A small contrastive image-text model, trained from scratch.
Data: trained on regions of photos with short descriptions (Visual Genome), 203450 training examples, 7.9 epochs.
Rows from block 2 of the image encoder of a small contrastive image-text model, named by matrix and row number. Rows with one number belong to one neuron. Each number is 128 + 32 x the weight over its row's rms, rounded and kept within 0 to 255. All counts start at 0. Numbers have three digits each.
After each neuron's rows are labels from the 100 images, of 14848, where the neuron reaches its largest size: "top examples" is what is common among them; "patch colour" is the nearest of a few named colours to the mean colour under the peak. Only what is clearly more common there than usual is listed. The data: regions of photos with short descriptions (Visual Genome).
# gate: MLP gate (encoder.blocks.2.mlp.gate.weight, 640x160), inputs 80-159
# fc1: MLP up (encoder.blocks.2.mlp.fc1.weight, 640x160), inputs 80-159
# fc2: MLP down (encoder.blocks.2.mlp.fc2.weight, 160x640, transposed), outputs 80-159

gate.185:107133115154100114124164146115146122063103160190069150151152107134148155115178165103165174134088167153105050151143071189100116188101135145182123161186083147118081191157067120133124108155134125106188170062121082169152131144162147130132129120
fc1.185:124070098159138088136175097096104146130145190137102103158130083116112105120223139116129204167118156156115116170107147128086156184122161100185138090139093097115167034171134101124112108128107112123102135134096098109094101090130062159168185110
fc2.185:071140122111177081158163084151184112165114141146056123129088130091104123120154099087128155146062156170167138148092148123144109109144183087125088070107178104154137149127124131122114088152134134099078152127123113152101116156117129135170148140
top examples: text has "red"
patch colour: red

gate.477:134085136110082153127186025157122081137173148102150136115136122177092115140127118138127127152163124104169133121086103194096115090074141081138064100153156169153118135081141025084150110127119157129163137120110117142182158130128146128163087130
fc1.477:148126138060081104111146087118123107143123065157144092121138116144043138169154137161110126109139122125138150114138163149176066172133166155160170139077085102150150129130144110121185090144105096137133101161086195125151125127127113117108152134
fc2.477:132169095151141149152133095143143101141055113117152126126135144214106135089155104112102145105177145157178119088144134181104059132130158214076170113113154109146162122083098110174138140123123069135097122107137126024155183109092125085125094147
top examples: text has "white"
patch colour: pink

gate.205:151105118155164162137081123080131187095114118141177166131129146129129183129099095025112130187168126144132108116159143149136130125133088055132164114100165109094138098136106154135087100190116130105115144156107167133088122144132146081127169186
fc1.205:130113100151149168115087097078130166075122114133144199128095133135122181150086113057086128171176120157091118127124183159139166101107113082141156141123149103090121087151085140154095091161137139119127160149114145118081115167134133115116153152
fc2.205:118108106114135104093090107166100121186124160102125122093208112177148123097144132172123150140095172095146155141138129108112122116147101198131155149182158072126146114115164134150176152129148186184091150086136151165124116194171107169137100086
top examples: text has "red"
patch colour: brown; black

gate.471:131129122121142110080121157170141008094095107153178208127108188136137182106096103059111103184083094146152129091170140133094111102104137164117163150155120134102114110143097143084116149194117100073143207147099118133145133117121141129134164137
fc1.471:073115118116100135157165112116146222169141179112124044143133078158103040159141126206132167102176172120110139129082121099145122152123106088120105125135155124164125118085153097139160115070172156177128054139153156116090116136146107119106119127
fc2.471:110179151127174067122111078134186097147123153143164101139063109102105088150153158126154153170184083153058117112118076145067137111144169065142096108170128108146095148152183068159159102111134141088095098143164153172113138133132130120120154146
top examples: text has "red"
patch colour: red

gate.448:103120066119107136143146159176140125109092168167116174158105139137125120172156094139207131134128143099115076127107155103161153131148132104104195142119046133084133177143148112103170159121144152133105145123168147155122091128133160091130099136
fc1.448:168143058123111117126142151148155127084100178147113152147136156136125141183157102130167114093131139120123098085097153137208165142166151105104186120117064113085126169150122112095180162112146177155127163121156120151124088105154147113154099112
fc2.448:132139124134145128102138122151110131147096115132035086126126164147099157158112121093163114057118151176126114110085169125090073114114151141130158132131105060142078077074207131091172112091158156143163159136168143127099148129138139104185132116
top examples: text has "blue"
patch colour: black

gate.210:122194147081122175143129096140138158076094150149094119120116174149168127127100189142099079134160168100082173129152141101066140114108146121108138158135143133105065124093078120178150129123096147109151182152091156093159136121165111122180075085
fc1.210:145175121132129098147132116118131160037091123133078138101135128151146133108179180180145144145167147116150178111116105160062148076131131147107157157109119081113070133155125099168140088175124157110171145133092068098151113074161105123108090087
fc2.210:124136139097137129072102118105142133090122074193135163136142148138121135122129107110097115097173186141163131177099132119090151108122110110023114186168152118112120109142142141150108064110133100118164132143099144145100129140170107069098188113
top examples: text has "sign"; text has "red"; text has "stop"
patch colour: brown