python train.py --loss="sigmoid" --embed_dim=384 --encoder_norm="layernorm" --text_encoder_head_dim=32 --adamw_weight_decay_other_params=0
Rows from block 8 of the image encoder of a small contrastive image-text model, named by matrix and row number. Rows with one number belong to one neuron. Each number is 500 + 40 x the weight over its row's rms, rounded and kept within 0 to 999. All counts start at 0. Numbers have three digits each. After the name is the row's rms in percent of the matrix's.
After each neuron's rows are labels from the 100 images, of 14848, where the neuron reaches its largest size: "strongest on" is what is common among them; "colour at peak" is the nearest of a few named colours to the mean colour under the peak. Only what is clearly more common there than usual is listed. The data: regions of photos with short descriptions (Visual Genome).
# gate: MLP gate (encoder.blocks.8.mlp.gate.weight, 640x160), inputs 0-79
# fc1: MLP up (encoder.blocks.8.mlp.fc1.weight, 640x160), inputs 0-79
# fc2: MLP down (encoder.blocks.8.mlp.fc2.weight, 160x640, transposed), outputs 0-79

gate.451 078:482467437526542490522401487503445520508464567564459525495498464513487448588469503514411575478467413469517471495444487496518546498510502483438550453484544415506525503510486509479484543529511493444600510539409585493493441447592516537475540517
fc1.451 078:498450504548419501491439519515487558466512500585462505518507505508508480556450480535477515488523395516572530522475525469536474530502510516470548486511546445493527539507535518495495500517479502436541520554445629478511430417493544524461466532
fc2.451 081:532486447499487456497505484507490497515482519495465505466531473517530470544580464509528571484480509496454514541476479557495459515490432530481447475528478374489460463514590525503509484536543540484409476483542655469466520451600450408514501521
strongest on: text has "white"
colour at peak: pink

gate.595 148:447483478589495518478498493474418457537523502475521501432522493484469493516482531513581414523498501463478450468497498488479508515474511439495506510458545521571456486418521527569542445419525531481510516479468502490600515536533512463515429496
fc1.595 143:519480457568485514461490552587519388448543417432608484433501449508467491491517544541553499490539519534482502471526543498521574521488488441532535530552570477571485513430484523505575482436501534489537488481482527457558496482524507462510466483
fc2.595 159:466463518513541520497560471516491520519579480479601608477494481493449516557565452480490478509489490493493522508485524479503508453479516529466560486481549446609497509530465517482463468457454542517529436500446514535536602492517472521482511477
strongest on: text has "train"
colour at peak: grey

gate.15 016:480486442543485460499428497511458578472595596525436537495521456472540551484495594530546448504484509518509496484477548539495522488492494565520512471475442519537466484488561559511457523477439484552491507525522446500510473421428515517470442551
fc1.15 017:483521567439503531498561486528533473523402415490562466516459580514498447511521400470435583503542498477471497543518480436537520499517513443473480538495503487474519550519448454484539490516540512457461547488455538487502539539570514465524511474
fc2.15 021:531441515496510466557498482447434526548483515580466491557505582534483530545495400466508443503474477491458492542521475474557493539456467439492542472516568533476471508535502487497474482468524527445532601514578455522479468527562472487514490474
strongest on: text has "tree"; text has "green"
colour at peak: black

gate.552 011:530563500497455522508548491476473552465556415477420519514480454425512486527513541481486456528487538486498481598487454578495484458562454515550501610548579482571500535506461516519518523561512515538534467523588482531430481458544542410469440558
fc1.552 011:540597498500518548531557487458464496487534431484457511455487432423505511528468537539481463543488563500514466585521434530524505445531505480532498576558568473545506529497435535537535528571501517532515479530563464520480490486562537425443459552
fc2.552 012:547552428441516520481547535487423527509485480434426482532513507489532505536503554551467459509516509484455540542440516561500502475562453530515477568522470460483508475555538501552536489588472557497531519576545493429492480488536561478415484494
strongest on: text has "man"
colour at peak: brown

gate.271 153:459519552507457491527539441540484484487437461476509441490536502552487474497476501559572438524524418484434560519551464471493449502448501460561465507483442455495487437557439504531490627512449481570509500446540489511565457497488546503514534534
fc1.271 145:508532527495487477481527509520465546540470450490511486493526498553465490494524524504436500530530444407533545499505477473447514492388479498475487412496537486499503467560469458456523612520481522471525463518580514467609429517488551477490505539
fc2.271 168:515492518501492475581561482482485549504495475478391432520497545527500438518514489526547539494463582467423544528523480488460562456501499482486502457511429515562507470419521452557499529546496530514471612449535431573463535535470478505497515520
strongest on: text has "elephant"
colour at peak: pink

gate.506 029:463532538476487419498488517550459568505480445550495501504425496446419557525498489495523509529488525488416488444527530527539427528470596528509428500501465487496481436465508498574540604518486542566471505473519455424525494530448550533521486516
fc1.506 030:507517491530506597494495470441540431497523551493492473454536499526574466518519515502503478487516477508562502504475525500474559423535420466489558498503533515521600576508491516428476392441532465442525484507508557578488498460546465435489505484
fc2.506 028:521499501504567505433499510508494462516565504489518514463586504548620527493544473479440569521502485425511500505571482501482491541554461399467534499476462503503525527574528512439545503520492495424446427520460533533492539457577483497472479526
strongest on: text has "sky"; text has "blue"; text has "clouds"; text has "white"
colour at peak: white

gate.459 015:441569501576425495525522524459475461532474469475549454461434472486548553444610474542520540455509513527487456524478462480455508459512486512509540522491570514547544510483443520507462590507435514550529510493438503498485498517493433480520454448
fc1.459 016:562425514445598507493464505556552526485496528530456543532566486517446475576394516451501454546493498485484552467481512548511508536496514515481471481522426474457430498466555497481505415509538491445490498502539511450505477505467578502475574551
fc2.459 018:474488474523593476539464488563505465450508506454452509497502481449447437452391576479493481536472463478493560445456416466502473498467515524535495437591483426477461500530525459424536412449517555499415500523559515482501525510528531534488520568
strongest on: text has "blue"
colour at peak: black

gate.35 114:523463462470549495481500515491508510569479460460502477455512456467492508504518503474583552521502443500548499535409515471485492506540538482556507531461452405467445488556450530431517568510515588462474438566529489478469470469500511577464578533
fc1.35 114:452480461487493465423539488503416532504546484424488522486484457464493535512506500443506542532505453488510437494509508544501554453515526513500463506478459496509507436571474544483590550538523527485492476528487556573511445496527550515392517536
fc2.35 133:476438466420468516500484526479487560566492522465454513484506478466519530485465619481517495530424436549457465403481489501489502493569564533514505487544515490425482509558475514481515559471539539498517408482526558545533572480505427460519465471
strongest on: text has "white"
colour at peak: white

gate.504 096:568419474428482515528487555495500509425565462520479580512467571513487504496499559521413517458597547501584520443473578497508507472501517593471488489521523508510455500491475522515494383450499522456516529480428494555490589528504579408557468499
fc1.504 098:591459489440434445511514571531467432483549459516490505502432526519486465505519498524467529501563562515540542460477593528488491415511540600458488513494459534526501417480513512518503404414490613500500551510450512578459608496509560436573475485
fc2.504 102:491502501492540510561530590451587444456546499438475507479547463559440521544448423474484513549559568489549530545435553502493518518476465437472426518506482457520468507496551454483503549552539472522465457501494506522541465496426556441503530460
strongest on: text has "green"
colour at peak: green

gate.339 057:437559443513496488525526466522497489505427494542481430496492521478521474540532544483473517452495495473498509501565505424570477530544505492569557399519466527498491415473514466486556475565514500435474550520572481472557466496476455498540619532
fc1.339 067:530433501485402538496489477455507531576535505449506570575487549453477542488494461514543480509445478499523507509513504506433492477472465549400453577505477429510478545541537533567470537495494531568537481514451482487462452511539623560536453517
fc2.339 066:512452573488501499471514515511525496466555486487448584541474522558483530489489466544520505484466493474483534488493535536448492487458524454505458497428471483568500454446498455542512475481571493468478511454486598496486457568468413508539526518
strongest on: text has "red"; text has "sign"
colour at peak: red

gate.381 005:518481410543474476474473529505466552476478544435476450479446491479543438459551514476359571414506458488516478447505540476495464482492464503489500504483481481475551528440491477499487553563503488472480509538545576433532524546524526458439577481
fc1.381 005:463493420534494500512481581515455554497486530483514438507456485542531477456523530450393524420468486491491481425553568503517437507514481525487490515475467435458503513472501444469488542545529486474485487517527596430531496528510525398454533464
fc2.381 005:503482429518537545538507508510499521522439501421450513557476506553560525472533525518471592458479461508457472472548453566511497477494492584440507501547458501472416553436488463388534509570536479523511489546490559493518517480483537426489514514
strongest on: text has "sky"; text has "blue"; text has "white"; text has "clouds"
colour at peak: white

gate.586 007:416505517497520497492482588446468548507491502438505479475502463442486490546540514506513504522511460589499498479478460513500515531498499481475508454510546509486357473436487525478547506470473543551461507559468491496467530535530497552502484462
fc1.586 007:513517553533478585532521512470469438483506403604500526427490517513540470553448492561492465562467564506534529464460455531537484478541537496435494536534510455484554484443508562504521471484447516486469432493460524542546477510558563464541535597
fc2.586 008:490432459531568591434491536519470411492571516521509499557475465471473486514535528424503531455446538456470527511499515481503548517572540454492482493496494427515476522527519515478515558477485571510497465486545527531446492538545501430432588549
strongest on: text has "blue"
colour at peak: blue

gate.212 205:459481531503471545506490432536467479454520532489474497531501457518489445448499486542506448529468530486560532452460502536443463545464540474553503546471552506546464443472525520451426477504505508471502551625561516535476457518543498495438521511
fc1.212 215:509482575499470511435524437537514501486530492489485431501463468487475480483456538522505446500460495486594563512476553504453453500515542478502474469522497522522427419468541568493409467507493433498501537617575512506479530495533471426465496570
fc2.212 245:535568577545453571443548520489544498488545489521487525507534531495484493460480518565487497498486454450492504473465490473470523499576497541488574539498536455468414576485479498451502533520560457544528506477509567444403515538458451539437442496
strongest on: text has "man"
colour at peak: black

gate.483 029:559420440568477476518561474471580466537505406453496495516555504536473524535504446513511516470527518454429474464535535446472432472546515506464457500445452549488483481547458502493485539535485532507513556493442406506532527488474498477486476565
fc1.483 032:487601548443500501486460504546452539451491600531518505493431500454537502464491560502473479548461495544558549495452471509538544505454503486551526479572518487511501510471536536518531439447520457502487425516573587488453419504528495542509527444
fc2.483 033:511548545437528486453511573478433555484477585504450497503462457512528463436538503490486460592527457478483498581513488544502479506524522447471511497477604520572561523510569495503429405534502466531451491504490507547499487447483508526551484513
strongest on: text has "window"
colour at peak: pink

gate.304 087:540463483542549511466461505510506520505489479615443490544500517548519449524574458532506550448451505499586431546488532537432516553534422499492528457503468511490461483557439560549495489518489521499517470488564485442432484460473516442484529463
fc1.304 096:562519513523522535471471494550489513486472509594444511542466510521513477541548470482498528489465555488599414509529553538410449530527477469442502459527486574517442570543445543564527530514418552498512490501533523495427461512469496513513491555
fc2.304 090:502549510498518496509488518547487523527450487505478442508427555534472446490545439470518493515481514535547518438561525445431503521530488485537495458517472476448453480522470517524460486525475530484486509533546455489414498466568586448492531492
strongest on: text has "trees"
colour at peak: white

gate.352 008:471543432583594475496520549527495517504485549481531506456487449533510547525536506489546455471461482478520597456506542500524547451468488510433496535556503487498500554569538485527459467496453516566531459473486513500476527438443479489479525507
fc1.352 008:505522456569542491514453539480478481486475550449502510501489425490550539511496511500494477454468516468489596410508539479520486468491526493483514512612529526512497491572525473500427453512492513581592483459504551476493498431447479462482535521
fc2.352 010:443556499514505469459494472565515525492510432401567486475450479484589464402518552481472505563431483517571509494472534481424479505548487545514524452513462535499501557519560499565521531545452530510489417523514516475494509516454554510479517516
strongest on: text has "green"
colour at peak: brown; black

gate.140 020:517484458492419507567472493538553492587448501524552567476499434475503487487434497497497442475505438558518552505523430533523524516505501509426479493517458481456459538528399478515515549424497501551472546491447506557491500443542456496498533456
fc1.140 020:518547531499520486537497488471469440423537532543424434513487548524529469476553499533533550557524537458477489541472565493500494506579503473560593547471552468512499472435594483518491504549530505410539486457520538453494504545493505524465467521
fc2.140 020:461532528534537449485487535473519502457558474534449438453505507533461470507541496565509536495485494464472445476457541582445474509465449518490574491538555566532533508442492423533494437513473480537512494473539545493503502486438567567571411531
strongest on: text has "toilet"; text has "white"
colour at peak: grey

gate.288 011:477549528493528488491464572484509414464519523464555499519489576510428498487574495478478448448553508484538560441540467557529454439498466448471483471477550496506540560547508467524509515563496539457452552508439485514479495513427572544547579421
fc1.288 010:494542540528529537491533535467502436515507485468522511473428546472483514472594456434454476506576531477536524470502485551573479410458475459472519489499549502529554560526453487502527494537498564518431567545401456517476539483476517486539580452
fc2.288 010:520525515453481439475428544493527440495534492440508508481445516457530507481559473424505525516481501516443506437464472562507477530538503493532500557564486461482419476524508510498552514542486562494436529516460557572487544494468532557512558510
strongest on: text has "white"
colour at peak: black

gate.611 192:514499487484497478504532504545534482578487562511488526547532492423482488473451520497534527535471544571582486491531431532521500545424432493502512482490558481479490468535504529509492426528470533458479448575483462507515544531460557475594471477
fc1.611 178:519485483480493517498514444521545466481479560432566509548560487495458501537508550571520517543530495528538468478530549393440560490482491556470483484507493496537466468551473447494457428550496496556526543526486488514543492480499490549494527519
fc2.611 173:541472470454465433497532526389517546554509520538529526509505448461462451515468525494501483441485487502462460559542463517491514521461508450502533452570527452562399477530517553458488452529569527499524477476491514572532506430581551532514500494
strongest on: text has "blue"
colour at peak: blue

gate.518 188:534517527463535559456461472496457501552465564492506514444539480549492471497393467489496486482463513585489513549468446503490561513492575454409447478535470501524496519566534505524523495460537539526525538566434408469516560528446478426499552506
fc1.518 193:458549498469497512511412468461517497453569515529532464479485581504466503581575526510475467475513533457486490533489598487446427487502511509555566506467545485499494570475530483465422469568461473448538459527608500516423502516523504533497506561
fc2.518 180:476564521485493462491439468497557467418554516504520521494497509559536510481454536497558496389487487479494477420510531580459448499519484523521520504496503479445532525540500448535473525531502534525487506571559501529512512557415570538449504551
strongest on: text has "toilet"; text has "white"
colour at peak: grey; pink

gate.607 052:436521472460489473508484516531415501522517445519459565519490527435446528472498526494563508479453504500450485529504493515515436520538566492473443521570513476506443412478502547555534524473509473531470509550492462465518479460467534509503485467
fc1.607 058:555487497519494523483520480450578485478458567494526471437514464545542457506517485528499499474558461523559496476534507498477542452464425519511527474422482532514540599526490462440477481490478534477529485441530587538484506489524469471500541552
fc2.607 058:500490509552535483451514505444497485524528522516488534428530488540598479482531467479458534563471494368477496420606480541510513479544454444503520516486498510478517494565509496459558487552498486436450434538553534544449524457538463500481517535
strongest on: text has "sky"; text has "blue"; text has "clouds"
colour at peak: blue

gate.330 046:503480498502521519457486518539557491488468519498518547500436531470454491457433516494425529500427494508454545511565553523500518554490532467466479474508456436369500522551512498524462453499545419439513453451526608574428425524523465486535521514
fc1.330 041:496481480565458454489538523507487520552533456485510532476506495552535466545515519437496458507537545537528492489530403517557501444461495497561488507512533508565528569489462504460525523511468551473543563584524467501490541463536514555505495535
fc2.330 045:513448447526419530516487524560486507478467463515441499488451526462507533507428550480491501529558523536482549518448518464541602500423488442532497433533486481526488566460386524462552563529476506491479525492468515498486536492450477502509488467
strongest on: text has "plane"
colour at peak: grey

gate.3 015:506486459527559559452565435443516465498488468510499471471561484477519463587509507508531531561473494451513481488508548409530505482509483490544430478530523497404450443521489513508534490536489579505451513516419587462475539468466481523500462522
fc1.3 016:502525561452481433545448563551476535520487501482476549580432493492488508421482464505512463466511524579456550487482461580492477577490563518422529526512463504533547532492513497519438493512518498490519477490569395513498466542496536491482562469
fc2.3 018:538557513561485506496445444485525507481449554540395463519475539471458475481542487536598474487511566491494529558464507472461455570467501473531535525465573516526535495499460482521400540535446460459530545430461451542484458528501509512546526449
strongest on: text has "white"; text has "window"
colour at peak: white

gate.526 006:516488496522508517521502436527494549501458493516497569439513577533541483459485537508445419493536549544524497535480431574443567494514541490512454511533498542523477560553466473442524538402487544559497492541420492539542502498517473480521538380
fc1.526 006:472472453496587479458571480559495465499487494515512464505552487504424437460512525534569511510462487482522490451500535432449459534499551503519558519444499477517491457468507484516442475534480554459502504520575528479472494504424507485494459531
fc2.526 006:432514472510526480464523606523484504492489482491548455497577574490414474516492519571528488527532463468475409499477503494444407498513546519531545482445569499502507524535531499465398460522513483526517501498487545514452514540495541546458452502
strongest on: text has "white"
colour at peak: brown

gate.247 021:537485454524480544506551484527476438515467466505489481495483482473503482538537539588533576462457433474536453573455539514518517421521453461536461460479491533442526462517534529481521551559494498494470524542494597455523444457554532483561584543
fc1.247 019:469524538486518467515485528484500534494505503491547538548518472519493538463468499440488425534548567507443555439555456498484480602438567523465502544490483458564477501500479468503483458459498491514529498476465402552495562556468465526456438469
fc2.247 024:558573487554521464531397540456526497457467468493532511538445535468475489480519495531550499512508458566560532514457536527445447570484412502563563540497526462538545499507493477487398562517485483497501574515475459481521476473502494588469485482
strongest on: text has "white"
colour at peak: white

gate.24 025:487544497537525493510505501486501482437554559527448533492486465455532542425545596566501455506416466568493483525505468517524480450530534537447463466475467535541520524552536485483488562501415487558501440478468434453522435444436495538477448528
fc1.24 026:525509488546482472503463503558473455513591540533442542554516460509560557475495554544498435535463521578517484501503524519513527487512559517478525458468441573499484519512554486501490451491459415550472469443509489443477467387455493505516490489
fc2.24 028:475528535554508493381536497533494497450528453492521517427515520475480468419520649608525550497518570499490453491479508472440557535555491574507543443512471497490516473507503467508540465479432433543455417464419583462487543459410499518461488527
strongest on: text has "trees"; text has "tree"; text has "green"
colour at peak: black

gate.544 184:494524549529569407390472507526551462510521489455448464466437487510478526591507513445530494513493445515508510483467504455528534503523502513502455457488591466501475486529591467575463449472555490445502467505490440470542486505547513472539480504
fc1.544 188:496432489538490432489489480557487523549577485528411494504475543565503541518431421505531527467469506532477517493407478488555497551487530498505534479443600427476428473499581501526444440509552552459521507541549508517557488481509540506497542509
fc2.544 190:523510513487549484531476501479446444513563529508472462526498503531474453513423591503514502415531505525488569472501487464459531491573419519518485557420522452461481486491558546504495513459548520470629446554562499522493481439473468500515519481
strongest on: text has "train"
colour at peak: cyan

gate.31 011:435460451519504446509504513540449489525483525500430508543533510447406555472551529508490511421396476533457538476473496521496491543516595506520474525569475474559461425456465509549533513496514504510544523543487476472507492491438524515499462477
fc1.31 011:548522543486483528478495470509548493487510504510544489438471475551567474528468445491548505524590533481543438519558539486508496445473413500498548458433514541429556577540524475461495490530449515488451439439555523497467476476538501495526525544
fc2.31 013:540474474563568473477535512501509501503506526496525515439458470517566431465508478460423514595537517396537473500566491543483509455556428436516493512512544480518570515554530549509500477552451488434455451447584543525482499461593491515533553530
strongest on: text has "sky"; text has "blue"; text has "clouds"
colour at peak: cyan

gate.161 006:456446485525556463516526472534509465523506556509469440488512545497484452483485529530542399521455417521428534462532539530558457518474579469523477526524526509554481456484552499490554489513483375517501482536502435436496450466469559550512488476
fc1.161 006:432439505474515480554518478497531471565377513493455443483530523501461468532490449467504536484477469430475513470474507571604468533462555518578430517551558457554499541448457421491560491515520537459506484529502469503449520546498526441490417491
fc2.161 007:483460588439466558506435532486551487448527466456506470616485547483433494576495459512445505399520542436450512535445465472537525518456479530541487434534513541488504529535495456517438537484478540477494541475507481494481523540496579419515512460
strongest on: text has "tree"
colour at peak: brown; black

gate.554 036:482436543491425478485559466481517478490527505525542526501515523523510454540531496467484478477568524535484524553436513585466432495422495509504502490581481564452515565534510503484504534530460508541500541526577505470491494527536501600464500493
fc1.554 035:479512552497472514484550496496509473490490541485506503483524487529506454528500512469488426478550517494493592523392524529470478493503515476511481493593480584482569534514493535521479574474513473557512504464553450425553445501540538535479498498
fc2.554 038:482465516527429467473508425441490421513477538491481482522536425507563481548529457413509534436617566498431535519434538527475459486515494525541538503510473500499543495463459489565510501489603483500538489564560442537534581466465489494519537488
strongest on: text has "elephant"
colour at peak: grey

gate.638 011:529461532513505473555479500504473574510440532497467458492488479559463517426515486610468489461458488428560517426572516461482546530497553458565523514411501496497434495527494486524533495501506490488494512465503498570526431517516526501537576425
fc1.638 013:447585424486503530449534486491520421497576501501572530485513505437525479570506526420514457520554486561503478560439472548513431471500456524461496496618521494480544500477536498430495507513483501527514517582518520425462577497475461518466446565
fc2.638 012:443488486564506519417486437554504437541533483539526567504539458504502446501518502448572537525536476559514501488496512522449472480569474524438528535502473480500596471464508571513443449496485517479494505470473553455486567431487484541498536542
strongest on: text has "grass"
colour at peak: grey

gate.562 050:454473508504456449407520428486515561504521462446478552560509429507520494497518505410494494471450483523521565484488559489503562469505446584563474506430441469494508458461545542504473463487519535491513516549499575540509494578504432485497553528
fc1.562 048:517448484546586513464543536535496561497556549594495459443555481392503492492493479532499505467522556406456393468456504480542464534491510433496482521582547577503515533524488538450517515483495494489450459558541432496502540526530541457480491469
fc2.562 049:511489473479579515463503500572506497488474517484479555462480586443466550495472487567477443562473489426464485475582517452459494451478430526438467562598494524529510526538491563514486452472477523508461518495499498462455510413464473525479438514
strongest on: text has "pizza"
colour at peak: orange

gate.0 046:475460492443484508460455506480517580501481490465524472558533543474526536521534486501430461469532480469533458490538505515423495531481505496461472593429477471519539509515489542511491515501506486522488439489500555449638541552569572449484486447
fc1.0 050:526550477531518500557501511518504461465526500534470530425449463523482463514510542539564547532501468534476537507408462487551537431495473521544500468576557510544478481508501492512531475491520489480509535531514466564355487438477464586496506542
fc2.0 046:523523486473484474471485458447502504478532496549507481480495486444438476594492465516484499546518450550464527467501563497532516498512473337593467485538552521492488433546524535541577513436562497490492508496528406526472459472523495534451532488
strongest on: text has "snow"; text has "white"
colour at peak: pink

gate.258 045:532560472454514448480486507520520540477493414487487477498511530509481468536507498538522552549486525444511451461507506465496519517477549502439441494528446552519414463549492524515496535550534513542496473452475541417475529558520472571502436518
fc1.258 048:507494493446549456441439564473535553455501488480517489545520554551522501537513492526485515495470505466511440509481424476517515496474550525491490494495510510583459443510527515489456514526527472606520449485495403422463563574523525522507393534
fc2.258 047:524518541520526517523530447493535538456410565445503450533439444501484525536518410536487441537540475531497497475518515472438535463530509524512516510561431565463446505479537523537448443532462464545499543531443439440541533469501557539534475465
strongest on: text has "blue"
colour at peak: black

gate.164 012:488485470510453446508540516524509455471443449532529469510518523457494555493541503433422582446430458424546531479614568506488493518493511576493462439486526524450512441482441517455547506547514514497492481516506547438520572541526505524530549509
fc1.164 011:522492530477526521486449483484486529512557560514482539483492470555500391484484518551578420528573562569458497506380394470513491473486529432525530557492478500521486577537541506566455516465492489498519537492486458551481439488483494489459457497
fc2.164 014:557536510497462531456524481481530465464485479566536463447530496500525463485508540521583490506525495535538571524494581466498479532497508404534495477490500410448517519543486531558434562463505472522495489461454429546521460486491521557530512519
strongest on: text has "sky"; text has "white"; text has "clouds"; text has "blue"
colour at peak: white

gate.305 057:478477519469489486527504462452494521465512532524500509507477502500517441488576475399529473457525487523552508535390526517445522528467532569537515470614497521457431548548536505541489529453483442537475589475504487527491526518506487511494522491
fc1.305 060:505505543501501520495524455504479504494531558506492499534509459451528471477511500418554425432532512507517466509359535513478544547461496568513496468608528499501428517558533525537515550490475445486501592500494454537466493492537494523476519479
fc2.305 063:466450507521443490450508484513529452457464577518491501442474515466530429478562463413508499429552534544549550531456487530477489504520518485525530498541520488458534585507443516532499567528532432491524433493569503497559600430431512496526575474
strongest on: text has "elephant"
colour at peak: grey

gate.322 166:511508457441492499475515437504462501607483556557391498442480529525495493491500525524472512516509489493558468543473505490392550495516534509540585471527504534579481472477460483494487536429497541528455492551518509511428526450499444472521532506
fc1.322 167:481422433493567508497457502524436463510491542495454526473544487469498522524492558542456524443543502484569503582495528551556537487489488522462563456469521538455550502499457419475495502573535458507500495478508504449518491507388452477474512577
fc2.322 171:512521493441463529587553476490486486495496536512543476492454453510490511467513564549533459457499462493506469479505499500453482518453481538490508407542556512508536533528510475489482496470536420601497519517475439568548553472507501532552494498
strongest on: text has "red"
colour at peak: red

gate.261 011:508458448555444435460481562585418577523447522493503481490421507483516515464497535499414571420462432488475519434563529479502450521520539553477464496516477475469495518461465465481557514549525493518459483548486565446523546542496536436490536505
fc1.261 011:504517535433556545517481443441538429484537480542503517489578468518464492528502487488608397568494554476537486569452502514487558486503458473502542485479524529523519445565542514544463484437474517484522523463507460560442453466517467574518441515
fc2.261 012:533508543455485444444501504473483463548534481615557431462534514456484459528504519504519425501559492514527531517488528453517503546516462432508512504475483488525609435550520572551502535420431507431492476472498458531493457490525467520557489484
strongest on: text has "sky"; text has "blue"; text has "clouds"; text has "white"
colour at peak: white

gate.341 058:543503435438537445518432505488487552503525556448542524541523506528518474487479483511519528523479508499547490552490558436480526430472501502465513471478448549498451372527480520471501420553470476463454521558520493498526521612527542535464504490
fc1.341 060:540496438462548434510407519471480563470569586464504512554554507510562497515471473516504521500488501564553479559486523460500549452412504534458522485516472554502452408538502510439513432545431485493460512576513442491496536593538558526487464480
fc2.341 057:567550534556466511519518404487580562522437574492566461511493476507503459503475425557550488508530498507505415523508503554482539497497451484494530482535499569611436460539468541430459492519480533487569543484520478498472574504511462525516419466
strongest on: text has "blue"
colour at peak: blue

gate.464 009:499533534464441527479495438515491486392483454524507476509531475500496567522470479502548535522504484488515534468467529435508514512483511556438491559476545529485528480498508547476492422476457526471470535471525552487518554526466533513517573501
fc1.464 009:510526525464454523454513484517536479471487481538493505482546529459452592527515498506523497510500490491509505468456527487496493508511475588462475544470504474489537507509488522460512467486489533448439520460543555504526591541516474547487579522
fc2.464 008:493531486525455486509476422477478494411450516501450453498475500503468569529456492517469535535477471498480501466394538395458512525501423520485521543462491482540530542462479487562518451460492540497496521506555555456507534506523488548518576522
strongest on: text has "man"
colour at peak: pink

gate.480 060:514468516462525539500515554435482457467542540460528479451521515534528461449511447508456522507465509448481549500552566526451518536562490468478474522518507483433539476461489476457429448523539485457514420445549489583516476561531499478499534468
fc1.480 060:478526451539448440516456462581527539525475455540475517514481493480494539552512565492552476497531487546500479499450427488559468481440518531522534501483518539545449517524488529516556536460467508535501585531460495431475528428490494536500498537
fc2.480 059:520540443506507426446506476566499481498531488477556484538476501556523487494519534495479520493510447547520501453442513500501575482534482469422516389468516502499433499551468553582506493418495582476442559467396528518463478481444565566555469492
strongest on: text has "plane"
colour at peak: grey